From a checkpoint of a small encoder-decoder audio transcriber.
Model: 15.6M parameters, waveform 16khz input, encoder arch convnext, encoder layers 12, decoder width 384, decoder activation quick_gelu.
Training: 4200 steps, batches of 64.
Data: trained on short read English sentences (LibriTTS-R), 26041 training examples, 10.3 epochs.
Rows from block 9 of the audio encoder of a small encoder-decoder audio transcriber, named by matrix and row number. Rows with one number within an expert belong to one neuron, the router's apart. Each number is 128 + 24 x the weight over its row's rms, rounded and kept within 0 to 255. All counts start at 0. Numbers have three digits each.
After each expert's rows are labels from the 100 clips, of 14976, where the router gives the expert most weight on average: "top examples" is what is common among them. Only what is clearly more common there than usual is listed. The data: short read English sentences (LibriTTS-R). In brackets: how many of the 100.
# router: router (encoder.blocks.9.mlp.router.weight, 16x128, trained with AdamW), inputs 32-63
# up: expert up (encoder.blocks.9.mlp.up, 16x128x128), inputs 32-63
# down: expert down (encoder.blocks.9.mlp.down, 16x128x128, transposed), outputs 32-63

# expert 4
router.4:163154138099092161142157134133110156134109112044109151116167144100121134130134157115106137134169
up.0:132133089163123123092146121151151168137125097110158087150152142146146151124120114140116151121112
down.0:149152155148102140123164164160053137104146109136116151124134092093140142131163143132132092169162
up.1:135116171111158106110094125074106163175083166149126154097129133141136079126154097125126143151145
down.1:148099106146121114099133165125129093125151130147193170144138094124116135115103156097119105174092
up.2:156154143116108143143121133105143072115127182082110113129133104139114144103121139113139142156123
down.2:157085137122106131114142119125112098152154101142118097139169173138133132135079122155108125119130
up.3:130161109137139139134099143154145128143198075139116136108125129130173138110130145095153086136137
down.3:166062117169080110114158087153177142136110090138101142155104114104123106133144131136096144143146
up.4:080139136110165153115130108132132120176125148138105122112141118120101114168153115133132137107159
down.4:134129142145119164120092081122074109121145178147169102147117127134103112170120132144138134145066
up.5:118146102094156115135098181158122148092149134168092115121148142098183150136168118160171142121133
down.5:146158136140158125172124117121159120127107147150155105105154107099168109110148137106139185151096
up.6:185130092103086131115131094096159143111120095136106130173130169148075146113128103150129141126153
down.6:146125147127076116110134116132135141134144093171112099149154140104092141116108143127099155138165
up.7:106081174082147143144094154126103125108104204144139142118096123122088121154108146125131130117125
down.7:175173134089141143133159126161114097109115138172175163116154104140151141123145099129145121106117
up.8:106129157113128152124133113127119149132137082115104116163187120089149119144193135118120129109142
down.8:123167140126124140178134125145114136099119160092114165102148188159149115095089162140128115120135
up.9:112129147116128144151128157137113120121089191114163112171113119087121142152163163057150128068121
down.9:151151161098115127113096135149117119095120139114147124110127129197171140108101050130136076115129
up.10:182124149106106146134125126176099110106135125051119144168153126132112115147152174113080113136149
down.10:124126128148149115168149086096122112133130118171064109116168168122116093119108178142088123113155
up.11:127102169129135161151107131153127095116069162097111144141149103087119179124152155110093149155142
down.11:146078139121138114153094125103109113167139141136138161088143143144167119118094093134126135110105
up.12:137114151089134142197112102097115104141120147150142155132105109149116153131090097139118111138108
down.12:159128145075123124109131109117168121138091142071121157109167121157128099121129117122130113114114
up.13:158149165134137157153087155130114128106134091163110119141113168110079134146169118159080183124137
down.13:137137098125173143170112122127158147148104162120147123100161100073124117092125189176101120101116
up.14:124102141134128116163134121132141116149102138144178184090119110112106154130123155078130110150121
down.14:152107136139083117117126132092112112138118096070121144142113112156170147159180118107104095135074
up.15:141123129132141165137149126163129137093127196124155156174104143138160124087129107094136117114115
down.15:118088099150109099097123137105122126122103094142109131158105122162128166146155101137078111134138
up.16:106139143134100138056205149152101115118119139129083110131143109161124134166151155151103123131108
down.16:114084102132130158101145102132155107102115157136107132108094143160114147100137129146124135142078
up.17:149150109147143140127122141089104139100134119106092168165156154110119172134150139157113188103145
down.17:168193137125104147131130123133101156099120151116122145094135132119122118128118182134131110111160
up.18:169135121093116102171122154110114143098127162152120133079125143146117159114107107135132125138132
down.18:164142114114120135113132111145120186098079089086128189106127078125161117139159131113100137128141
up.19:115137137158156091186134137139195087160097125130127196113130100117121149106100117160089138134124
down.19:161087152128108127121126163111064114114160137093137148128160100128161147128124123124128133169114
top examples: the word "said" (33)

# expert 3
router.3:127101133147146114151137113110133140151094156158087149158088153157124128113142123139144101162139
up.0:103110139142158115136118118113124121161146127129124115077107075147112166121154112150128097127119
down.0:103114154160120124148100122094122152132124181092086122123172124117140132072129132081137162109121
up.1:107156127150095121113104115115104120131122167110149147115133079183128131061133124154114123149129
down.1:151126117174095154125138126100095158107154127150141117140108137134142123144125166139116155082126
up.2:170145148140173115140126131139140132127163093131071155092103095107125124108126119093129095114158
down.2:120143151148141116127121137161169136105143157105098187132132147113153132098112180166123122112110
up.3:140150106095103104167126090105135119124103126094139122120125137150142141144122059126125136113119
down.3:162120136158108122111107099088117144136114138094149079108117126111144148151137108154094102143129
up.4:177114154127134134143121142148095127134135135146102108131106138139114073158170108149129108160095
down.4:135173131180155142145141114109174114079123163135136151146118155122142137083120179106135136088139
up.5:141127169131104157092143153139106083087156167145145140145136120119124138129123122084165106094111
down.5:168105108114158136122121187119152097149149177092097139116143087142141156087109137121144140101129
up.6:130116109115161122116136100137147124158109121151153133198132151165120127147156102150118113131139
down.6:145136157112070134126129054108111119107139124146137120126062136147124138123120146152174109132112
up.7:118144127163120100177129118109098167143114152096154154116121083153137141101110124135129131120087
down.7:165136108140087148136143111128119145082148118142168127136128135114136131109155171129109179109130
up.8:130110120110089143091138128141137137187132130154125119113130193125146124137124163163159144137105
down.8:151130144111102109111147165131095079104165118095114164101095132110151130124102164123174085122175
up.9:127186143130127086120157146122140093151171148119144142093191122103161141129071105135161152133138
down.9:141148110107170091127144140098116164053112120173120140113152159112147109142130168136137099102170
up.10:121127170122133147100134107143115126172160122117092091142160106142134131097103076096121113130100
down.10:190120160122107134127127165136093151145112109115121156140137114104127091156152172146114153094117
up.11:148155112175162108106116119121120140129143126148092173123109116112139178085140173078138135139160
down.11:124138097131112150129110143144108112140160171128126143095138112159161106138105172137106131089121
up.12:124108113120142145132101115129164109142102119101155107123113165163141139178169099123102134101140
down.12:089108129123076138134122119113132122077183111138105121130127127110132093134107119199118087142172
up.13:130112133101134158089159125113120118104136108116114144166115146124131089147117156138116107152165
down.13:137112128128092171126120113107164090096134152149114132155125150157143104141141164151127141092121
up.14:114139087115114208113137116135120128117119145133097097136134155132136106136154150140118108145191
down.14:122149137148071151113130097109142106090130178098139141116118106154155112105120168137142124102118
up.15:125133158116115151111107154130140180128153143085121144151115140109083137113129123134113178066087
down.15:159103127121135156088071144132118074163135089186128130097116107155139128123129119107113123100121
up.16:115130127103151146145130106142135096127148164146105114128126109147113087112145093148072100147108
down.16:152124148153110118140127113093160120086123174102145127138147158128133151094148154099091121083122
up.17:137120090111141119128121124157132088142087122154105067133151214137072112142169115151129098139108
down.17:110139124099118131107151153121169117110151085138146114113129171135106103120098171132142129117116
up.18:149136120153147163156133124182135094147150083146107156139149127145075161064143122163087130170121
down.18:086159157106126151127137086103078131092168103127119154137113158105075144118123118126155106140127
up.19:134120090139163125127115115122139155112183158112155132145090155144061161086156111102143107105139
down.19:118116140120193147124120181118098126150133138108110139111089123112117120146122106131134154143119
top examples: the word "said" (25)

# expert 15
router.15:132129105111140118152101103137151112150094115156155103128132160171091078184108105105169140150150
up.0:109175098146154103169101138123169117133185132154097127095122096151146108130116133174110135095141
down.0:112164136134109081107102149149115102120146138073150106095129145149123074162139151182209137117123
up.1:095164108151172130119145193154139155083123135118114142095153126160142092091146159098134109112143
down.1:128157090140131117102142180104162108057154146135128139162093158092148116148140127107142147089151
up.2:152121179123057124153139100127113155170117149081107139097135126126134146154121127171107127157094
down.2:137149098146158110160163146105083124134102146184115104107136121134080160100151147149130136152121
up.3:118152153142110116137126112130144102120113128138140111103141130127167101151121110119135080141089
down.3:152160178119158153154128131096118140096077118098126104128113133133144151132098149181109170131154
up.4:157113119116091140100183158112121163113082154094123119121162101127090090152104174133146131119121
down.4:117105134141111146134083140139101086141124119165095070147114127111089117124151103110124128108112
up.5:130116145095163136136102117117103108135131110153126143139142137118130126161171153138093124150111
down.5:105137110150144132171144127125128166081164132131118115126123132117096087129119159128121118137106
up.6:132110139165126124097155143150145137148133125180104120142104099100165139127138127113114164102091
down.6:106142134139168150156159122109143140127117101137161142102106151119170054078080115116155156134126
up.7:120128165069113124161122145104126087105124129147101075127166156155115135140145099179164154176163
down.7:129158102138091108147111142136120129121169119126141096092110111105096105139119097179152094145111
up.8:121098120134096129109138103140099166150159109137140149176093122141118113114115158123148109104086
down.8:114134128156146081182124113143130134117146105182125130126109108109129132121141097112110099111157
up.9:134169107162116134161132118113090097061119151148141127130116105102106181091108098129106148127111
down.9:102120123143162133080159134132107119139121117114136082154142151115148125132122117175054120150116
up.10:116110120169151102181131122145091107093095131121165144142136162155098140127163123092112098147123
down.10:142144115133097149061145121153165158134149133121144100135121139107118107108119145122105143152119
up.11:147088161123107149152122138097115117115075099098132108168138144138114098191121104131137105156118
down.11:114150140120124124147139113114138107144128116157131095103126113119095134131089141150116128150103
up.12:105144118094157102127120160107169158163124156117129143125162125089153117139101081143122130107159
down.12:141139108107152138175098132097114142124120138126108135078124151108097132151112114150081175148152
up.13:124129138101143105179112136139104135147159121123147096123130145110150101092105092114131073100146
down.13:111117150101106163096115167099104144095153110066113147114104155122118162143110142165081135156171
up.14:107118143124101189123159121156153159161126141168130121107118164118165130115156151112123137160070
down.14:126125135153131122132141127135137114085127146104143114151104129144136107119134120119173125154115
up.15:114134100123114136112146118110125125199191135105087125098147155121111116125166127101132159159179
down.15:102150099150155125132078141077133140112173136102142129101107130127108134145153131151159125144152
up.16:139102131112140125098100178109156129162118149096095137122122102122143125105123166115126133104107
down.16:115112112119158143095109143144145156125138133171143122140131130133097137106141133146168122124171
up.17:144118114147126134117168090123153162178140148095136102112150134126117170109186140100080158096128
down.17:093130136146103111105133109118158116127123141149133131147143076119079094108170126111124123110146
up.18:126089134072100104150116158124117142150155108159128105141130110141130105175121131118156097151120
down.18:133195171103082178151091110122146129133146088127119149145148136164090120146126113147141136136167
up.19:111109134121106131147125099141150086095107115143114176087143111145146163117084126143160142152163
down.19:126134114132090103089121122114083131161146137179128130106108148146121118132133138169162122104114
top examples: the word "the" (56); the word "of" (25)

# expert 7
router.7:105090091131132124163097102133098095131076131134125134110100173110121127172120087100133114097171
up.0:123118127146125157087148103149123116106147145139117120135137147136086146100163153108091138094141
down.0:135155124133153122124130079131103126103134140128113146122129096126147166111114112124136135170105
up.1:138146095146169108123117192135133132079119149118152131121117104111146094118126111103101144064130
down.1:112124115129138127162137178082188119141106147119153145148129149146125115136159119131170127155129
up.2:119142154132136078126132201135176135096118133108143132118096109123147119122144109101123135091091
down.2:092142146114137147129101146103161111132144117141140102120112145110154113137132136131138096129124
up.3:150100140165147104111113187127122162130129160098117092161101136142136159128137127091135138115101
down.3:141077077171154136163142141129162145144136148116088105122113141134120141096134157091140123109156
up.4:158149135156144132144136113122134116135145138111112166104063112189142137088120125142112133118138
down.4:129101080121144099093088103146146144107168135123143123157112140108152144112091137136155119152117
up.5:108085194120114145163167113180081061121135158104141162165133118128097081152157110141142099156108
down.5:132153136098146164111199133118093128160136138150112108087120108097105117111142122168141157136123
up.6:151150072144155153128115111129143079136129113132119091125163151118160148172140085115154195093164
down.6:133086111090108167144114178128111135130084120115140131169134123165132092104113121121165128158125
up.7:139127157139131115107139095126123143147111138137178139132137114176138133108102135120127131128115
down.7:120117095129094113130202150084143126150122104126124118104116157145155118105085115123159135122075
up.8:132081125096111108100136124104154151118124110109099095101115144095154120130088115148142103122122
down.8:111130128139123128130142113092104176157153104129124131156133141114157147120128130165141157105128
up.9:149118147160120117107155129092153144136130104129145126125106084100134118119102155172093126114146
down.9:150131118106145112141162115123130136128158102143109096115149113124148158109110140158113116101140
up.10:125135078154107124116122109173150109160128102115116113167146161126142176126097167115143171159105
down.10:127119153142128128168132131161123116134159166137128137106137139143160119179106131169148149167132
up.11:141132084139105101146123122140124136123099152122115131161109138076146198139139104135095108098142
down.11:133159134144126130120103098152104182103125115123140139117092160140158115124118143136109114125147
up.12:102120126131180128147158154123147128108120139139142115129122113148125133119070173114132111106102
down.12:140151090113142137122128134077157126164137103146137157115165111173175121116140145121111166134109
up.13:104120173123100109131173114124115166144152127132137153123131097164124117144129129101133089187104
down.13:117137154161105090106102123143126166077166108121175126130107124135127066138087164135160098139113
up.14:138157093110149142138124130130138127111116147133176169141095101071119148122153066097089179100127
down.14:112126112129143153106099129089201153138105128094135096140130112109142133146160131087147124145124
up.15:145126143085113100183086089119142136138164142131118143137166158115103121126106107117115114159127
down.15:125157117111140128141122114178057133142143144130136083092112077121147132104107100086103094114120
up.16:154143123111144115127072141099150126115123146174118106149134218107172133190122113149128135076138
down.16:138124166124171127151111165154154118107097133082155110111117104136160092164119134128140087104164
up.17:139131147112128151114108167140129160127102179119137148134107141088134109144112183117146128073180
down.17:135070137128160126123127171124162111137099152140135118133121152135122113098143182121119147120101
up.18:130143081121142158108108118117131132146136118167099146122121079088130163135108146086111117078121
down.18:098118096100121168090117142094110118139091115101123163117157137133148132120146135091151150122134
up.19:099154153116154123123165182109131148116113131112152114130085126123122088187105152115195100119111
down.19:110104138086126144107131164112117108133099132131152103128136132128125080117108134162139153149111
top examples: the word "you" (54); the word "me" (25)

# expert 2
router.2:090143115130135089135179148159107157101129131162122119097140141129145100137130131161098088071106
up.0:124139055101132114121160136131130083140105148150095165136130155135132160131112104109128189110130
down.0:135091125080131127130101152134155127127117120113115130127141128179141107099132110128155096126140
up.1:120145160129119127181153102144114088087100146101106151142129123135124131124120144129103143106119
down.1:143116133129126125138103154120125131130134162096100138124145118150107151117175124145146104098128
up.2:113091093091166147111121107117141123071163134106133098144113120138125094106110109133123124145111
down.2:154122122146163150145171160123114103100136151103138110169139114114126165117110140131144122133141
up.3:131136114100120121170114129124102126133152107143166137147150094126138135143118086092150082147142
down.3:186121138131149114098132074144081121133090118155095154137102136103106123108106079131145152152112
up.4:147106156103106147096132090121084173137121125109135136114101134164137151135137120134130112124108
down.4:171113144113134088124160127134136126095110138116141150133101130125142190108107135141132102126128
up.5:125134146136112118153117103078138167088149129103133185134154150134147155131124100111110107135154
down.5:133102137108140097128158108164153097110149129113092158126103107137143139097137140136128097103128
up.6:095146094102131097127139115073146130149120142114124128105172115135142144136124139108153162156132
down.6:127183107143120095157095106130121102130168119092144154097129126157127121153107139123147151097112
up.7:114124163144145143165144154177131130104140161107154166124123167117103133141106180130105140162092
down.7:132130120119093086148091148146133154145144115119116102128165137138123132105115122165123109106131
up.8:081145156145103151084125139126140149127091149102139120113097154077145173122082116106093132095121
down.8:115118114110158105165102133102153155151135149146141095124134141134123094106136088145165105124119
up.9:107127096138121128128135127133134136144156134175150142134110108147129147120114145064135125082140
down.9:095126111151165089075143094146105177121080127169163144167106116126159115090109136147140158097134
up.10:107150147122122118148097152125140151087092148117141147137165106072119172115106162094139131129100
down.10:174131134179138116157088164152169126150140141103099136112137152133118100099129124105145092106133
up.11:097146150126149170103143106120162173120128076075102121145152103141128147101113162123073139157148
down.11:170067102103148141093159138132136133127164101125135083127146131073083124124123180136101114158128
up.12:141120185105115122144155145082125093130106159134151106126126151095123088154141090106121109088125
down.12:125170106108111088108129106108149168144117140119131130108133132096151139116152150089115164120136
up.13:158145109105093141121103121072145149138146167115112142152080142155137121139155093137149132109105
down.13:126156139128196131154162148144116151117099131164086121141128116150151142126127126118116101146156
up.14:163153099121141106108112172128127125099119093141131139150126087138119149076134161119123179097135
down.14:167111092126131129134117144109106121104138138087112161127151147124129136091103099115154107109136
up.15:110142161104117123146146107131120098093185105124109068162136123133135097106123090160062085139148
down.15:148123130124194149145128157117108102128156146107184132168149148120096155144128112104141109115119
up.16:151135129064138148147113129094125143118131145141163162107106142121133116130096074123129126096140
down.16:141110128162143114147151152079135122120147150124139102142109156091103109143127114104160127103114
up.17:117118122090154127108082099136169118077147108134111113149131141118160112111134117136105105142174
down.17:124106130152113142149123133125132090121129143096112098170143133157143170105119181101139118121144
up.18:086143109140092100116156130128166146098127102136126146117160135113148104148085140173104145115136
down.18:128113095142170124184108141142147127120147166082159116117068122115084119140146151131144098100071
up.19:091140109153115098176134127148137134147104143107131120089158101148099133073098131139124135127121
down.19:148186109109123102142138113138159133138127064127162119079121125167143156156118089108119132089104
top examples: voice: male (79); the word "you" (39); the word "to" (34)

# expert 9
router.9:098100144126119133091122146088133104113182116107098126125093113151118107117126103119122142163089
up.0:140150122101149112121193129165120111134105113106164089122159139143141118124123128052144105105123
down.0:127120124107103073166092113159133087080132145143125127112102109160142119129101162174128160093103
up.1:124128155170163115178125165126119114131127118094121109159165101138108111140141199141090144146094
down.1:144154145157098142113160110130149108149167157135158187135120107108127136164161098141129130098134
up.2:117124175171130134090140119134130167115179117115121134120059129109111141112156129107133115144109
down.2:134106137152128147150134123101121093156109146143136138145121105126162110159156136122119148128167
up.3:101121102197171125139128140140126110120141080140156144131129126119142140094143074136095144129104
down.3:131098149101152159112113144136113164144120107149134102118155105104115092086142142120126088145157
up.4:123103140096119119137144159150138126094139134150131131117120139164064137111144112095134115150137
down.4:125145151144125111119146132113116099127102131151121116170116095127128146139162155165107183126127
up.5:152101155091086119143105130144117146107112165142141127158090115162127060166143100156144115190111
down.5:135110124128131114119154120091134120085140116111143154128146161141144128122087123143142075192150
up.6:170105147116136085148165156140118119165153119090095112140122148122116127128121142123163142108113
down.6:119106136121110116104128138130126100176126111154153121110111133112119113121127150149151091100134
up.7:114162121107147164093159169131137103111120157123095127148149145156102110104083120115138139141099
down.7:131140170149110129136129149112119104124155157140122197136126089115134140109138140124109158137132
up.8:130158127129111138149158128138128189108101137103101134158054129143132117092137111117084115099121
down.8:126123138112143129126108147109105114129098123126153125171155112115161119143054162151090173200092
up.9:130123117155132106117163150198122129145148127134127125087098128138147153111114122159146123106108
down.9:102131123135125126126112127138110107169147148095127169119105117153161120122157146102129183094138
up.10:145145120144182137092135131152120090150158083128167104110140080147136126089145176120157136122113
down.10:123152130159120143138104083132122121153105140107147148133097112144155106128156110091119149076150
up.11:121131128094154130113094134152102080124140150133178108063135113132153079126104090106129100102140
down.11:086120131156107105168129108140128064128167156125088134139143120139178142115147130116121149114109
up.12:162110145140148123107116119141115119117141128155150133146089111165127119121147111111128103120080
down.12:144089102122136115123145082103116073148138112140124111145132128091171162139100129139100103137117
up.13:094152109124130103121121173142120153150161156121139122100081134126131161109121146099161137107137
down.13:099147117138100116122152139107095108102129194115135116149132119170172129113120166123161156059093
up.14:151145169168131147054133172149116103117173134154158139095105136119091147105141192084132118157078
down.14:168133166160107144134103144125159167112116150154094143144158144132152125136114147149138174110157
up.15:110053159107096144122102100169100157096115145109144137134121160146136078170159112151141082147091
down.15:123097129112129152117134092088168153119109100126128140142153119125137128142146127150137111188121
up.16:134131116115186131100166118136144105127145149104106128107125114156125142117129105154126144106103
down.16:087129130129125162148083146135130120124149178114166173088132105128143136122155132107153126081122
up.17:121136144162092137065167104132165184143121120152117146120121114118135165133144096125100075122133
down.17:105106102193126115103122153126127107075119090104129098130167145158182144130099141137124099144129
up.18:132126149079136166126091150137103063136138147128145110145172141111111110119079101140132138105159
down.18:117153162121119078138113121128094079137156164163106176133088104157125148134153122158122151136099
up.19:127120126137090108169072132146116129104104137154131124088135134127090117160100139125131123183104
down.19:146099148127141135163093075084131103169071106128127170172109119110116178173137143129118140138123
top examples: the word "no" (26)

# expert 6
router.6:093155097139126133101106147129168119132146158091122130115115134112191168094136085120152164124117
up.0:145139137123091143151120145112140151114110100149100133134171146141164129134155136129103152119161
down.0:156148139172181139170143126096123149125136130133104116138158123118085164094151115153091136163144
up.1:158134129167126143091131113066171140202135122142120173147120135139161132145121127127141119105143
down.1:125147082137119111145160153148159121132141147140123115097174102099152059125163089151139155158123
up.2:098080159106124124131122141122122107122116114153152152141132083110161122130148135100138126159131
down.2:144140182107119146154094102095145122094106110111112140123103131125120159105097166107136135096125
up.3:154139095130170146172172101144117136147099104105141146152126094159139136091133131143142098147109
down.3:179146142101111125067113121132138141173108123122102143153090182138141140153119153137149122113129
up.4:114085131146116178134127109146109079182149131115140111122103116148109117099114157110130121121122
down.4:074098145119160118166075151129133114119091146112126132143161089125164146108130114124181095106114
up.5:157125124133120171142161131132143110113163114124123127137134133156110150065104122087146178189133
down.5:161147128122121124098139136114148139137131132129085145168094165099127143121162119101125130168141
up.6:134105145104164113093102138153116125132131086192176086131096138174131092162162100098145123109129
down.6:159130162130142093119089137104111115166094135140168151133116123143143151103149123107150125122104
up.7:099129109162150108120103147118136116098113151131168130162118157124140143155166121088113104051106
down.7:113125154139159118118129111170104143110136102126167092125127112152131134147104122154098135100145
up.8:109112105098094156105162159148134111123117102169087084094129104112078131164165162081129154121128
down.8:106125180122122111120126159110140154135103142165117125164128160168161159159176134102139153105116
up.9:139121120126140123134096138083124193099138152111102162145105126141091155116139147133123146157153
down.9:077147149120156096147164128136091130096099112198142118121126139127093131155136129105132135113150
up.10:194143091140106122124134135156099135148107112116098127126124103147116129107136174120129156136127
down.10:135097135118096121120155123117139139125140102105123113163185109128145085128092129125127081128093
up.11:139122120131126150083110130158091140149099118118090099136178150083103121148123142101154124129174
down.11:121112125155122079116097130123140151135098126139103107141180125144149153131148142128108152104128
up.12:091110101111192155144139126130091085118131123165099115112086123159118109143139128156164102153130
down.12:110112135125096161145103161132132128136139169112127120111129119160129106103139126108105106164130
up.13:074124097119164146109109111099121166133100093134153097124094125086164141169127121099170141105097
down.13:115148131132155129131125108093109167110124132125189089113119114135163130137157177137060123124162
up.14:140155124153123139148176146162150143106105148074139125142129099139154140109100110131148110127086
down.14:122121143143136144184161136115139123090120111144156102117123123152169110158149154149116087129123
up.15:128145141135119125134106155123162156116123109146100162135137142098119103141153169086161196120139
down.15:121132170132148089099114130112149123169126113177150117166105154169156111150147187116107130136138
up.16:126143127112135117154069090136121130134133096083143138166160166161169112094110070122134113124111
down.16:134103143148154103185134114120116169071109144116115117152122096145129144100152077126114121137129
up.17:150178120131108156089155106138132130130122090079123150129151130138119137108113129110113144170151
down.17:132157146130156142077129144101133132137157096136123140171120127134107121106151100122105114202143
up.18:142150119109084077136122146125138134110125125147109111111127145136116137160153139142145111134158
down.18:134118093129117110089156151143111141159136120165105095112114122140153132160124112157150157156139
up.19:076129113167114175128113148123118153158124123121144139106142175099138143082100133087118142139100
down.19:100130185123181164172118104123089163120115138124142113160084115157217095147113144144114150094162
top examples: the word "i" (39)

# expert 1
router.1:167132143152101113174146149114137105161117092104103142089157117148156141098113149159130100168150
up.0:099105166104162110134153147118159112131127134115138133146128099121142104111113078128084114109132
down.0:145148154124141120100158156152141095100123115139091109151131108159149155145116126143139146077088
up.1:140055131154103119123154110139150166100127137115147153099114114185120164112098068127152101125123
down.1:131137119116144091171104152127134160138110131087172118118157118154108123143154117100161093092153
up.2:163162138127107149113115128097128175162148114118110112124120123087182164118104160124135129124126
down.2:137113149131157141095156178118127108161147144125099131151110090134132114118142130172110120154147
up.3:111137154130153069118090178137153133142117106129141119059122139111161089142130152107137104161129
down.3:139150113131118119092078115132080116145116132104165136174082112125139126099155094085147148149142
up.4:196135113138147161123126106113129098124125119095135087150131135126109158121170113147088098127141
down.4:117134139081119148134122168131152090121126112102142134080149176122148103140141135083099117158155
up.5:126102121073115134132151124106128128116143171107113114086098126169125157085122104146130124123117
down.5:150140146063163082106100123172135103122090134121105075108151140164129164128109139098114105100154
up.6:109116117183121140125139104131159149149112127111115176119156115169140151095115106119108119167142
down.6:113094113097175081117126159118145138097158133115152093127120074155136130123127151130123143126153
up.7:128125116117067125117149150172074134087097098122146145142135127140126118124107176126132130067154
down.7:143126135139133129160131150121128162079167130142126152112106110133112138139125071105149103146137
up.8:097126134091143152127121103142099107131154114174125114139134146126161104151133093146099124090141
down.8:145151123119104140139127121137129110164099113168165136128139130113146120115123112096113082183136
up.9:131163125111133159136129122124134109137114139117095082154121130107149139135164138130158118143175
down.9:070104117112149132146152112112114132154117117105115107120126150113121143170125120121137141095120
up.10:137120129111158131096152125095140167135132165096124131118119169110156166103149127127145155131116
down.10:114117115152159098095161145136141167133138178161126132141108139083087129138144136088108118168119
up.11:141172119124149075133129122136113142196170113153106148123120110117171142107129093141109117120190
down.11:131139142104124081132128124147134107121097090119096137171100160116137120128126137133089107111129
up.12:131156117150155102177151117084152102134107097179136111125115103127122125141137087162125113129146
down.12:121126111057157109107095146120132118122154139141123146139136119148149124090107160132132093109122
up.13:112107171148131134163148146106145123085133131091198138168151137117096167108088092159099142139148
down.13:130131130136111075125119161137139096122142061128115100131145107167122133141115149111170150108087
up.14:149106154128123161144120118152139160143117121113132123105131137081136157113129120104120092163108
down.14:128092157111121093152117102156134120124124096061134088094132154155121105114128128147110142154146
up.15:107126128151139129158120159185139108144105099104145100102111130103122169072124155134128118115133
down.15:143114109135149157120140107091159127110099129163100133135125134170107076148113125155151133153179
up.16:143131116115128118188140149144144110109086115158190145129141130129100129149112118164101112136127
down.16:128122147134076119116058145138135116111154137106140083138162107135107127047136129076125165151092
up.17:146186128115100102176110122122093079094134080190117146145128182114113109135151126125112127134165
down.17:108137130106113121133103111119138126157130116112153109171122107134136156135115150119114155119101
up.18:096114148095167135117140150094140153193141166149094134112155106091171098093132123058114128124142
down.18:114136121125153136099113135170126092100134109121123139157120129134171134144144158147126151137098
up.19:121126138106130163131122130087107147168117127099147112145142125078208102122116116173108109121136
down.19:117122133090133169148093142136148091136119095146063131145100118093130129125105116138100125119153
top examples: the word "i" (41)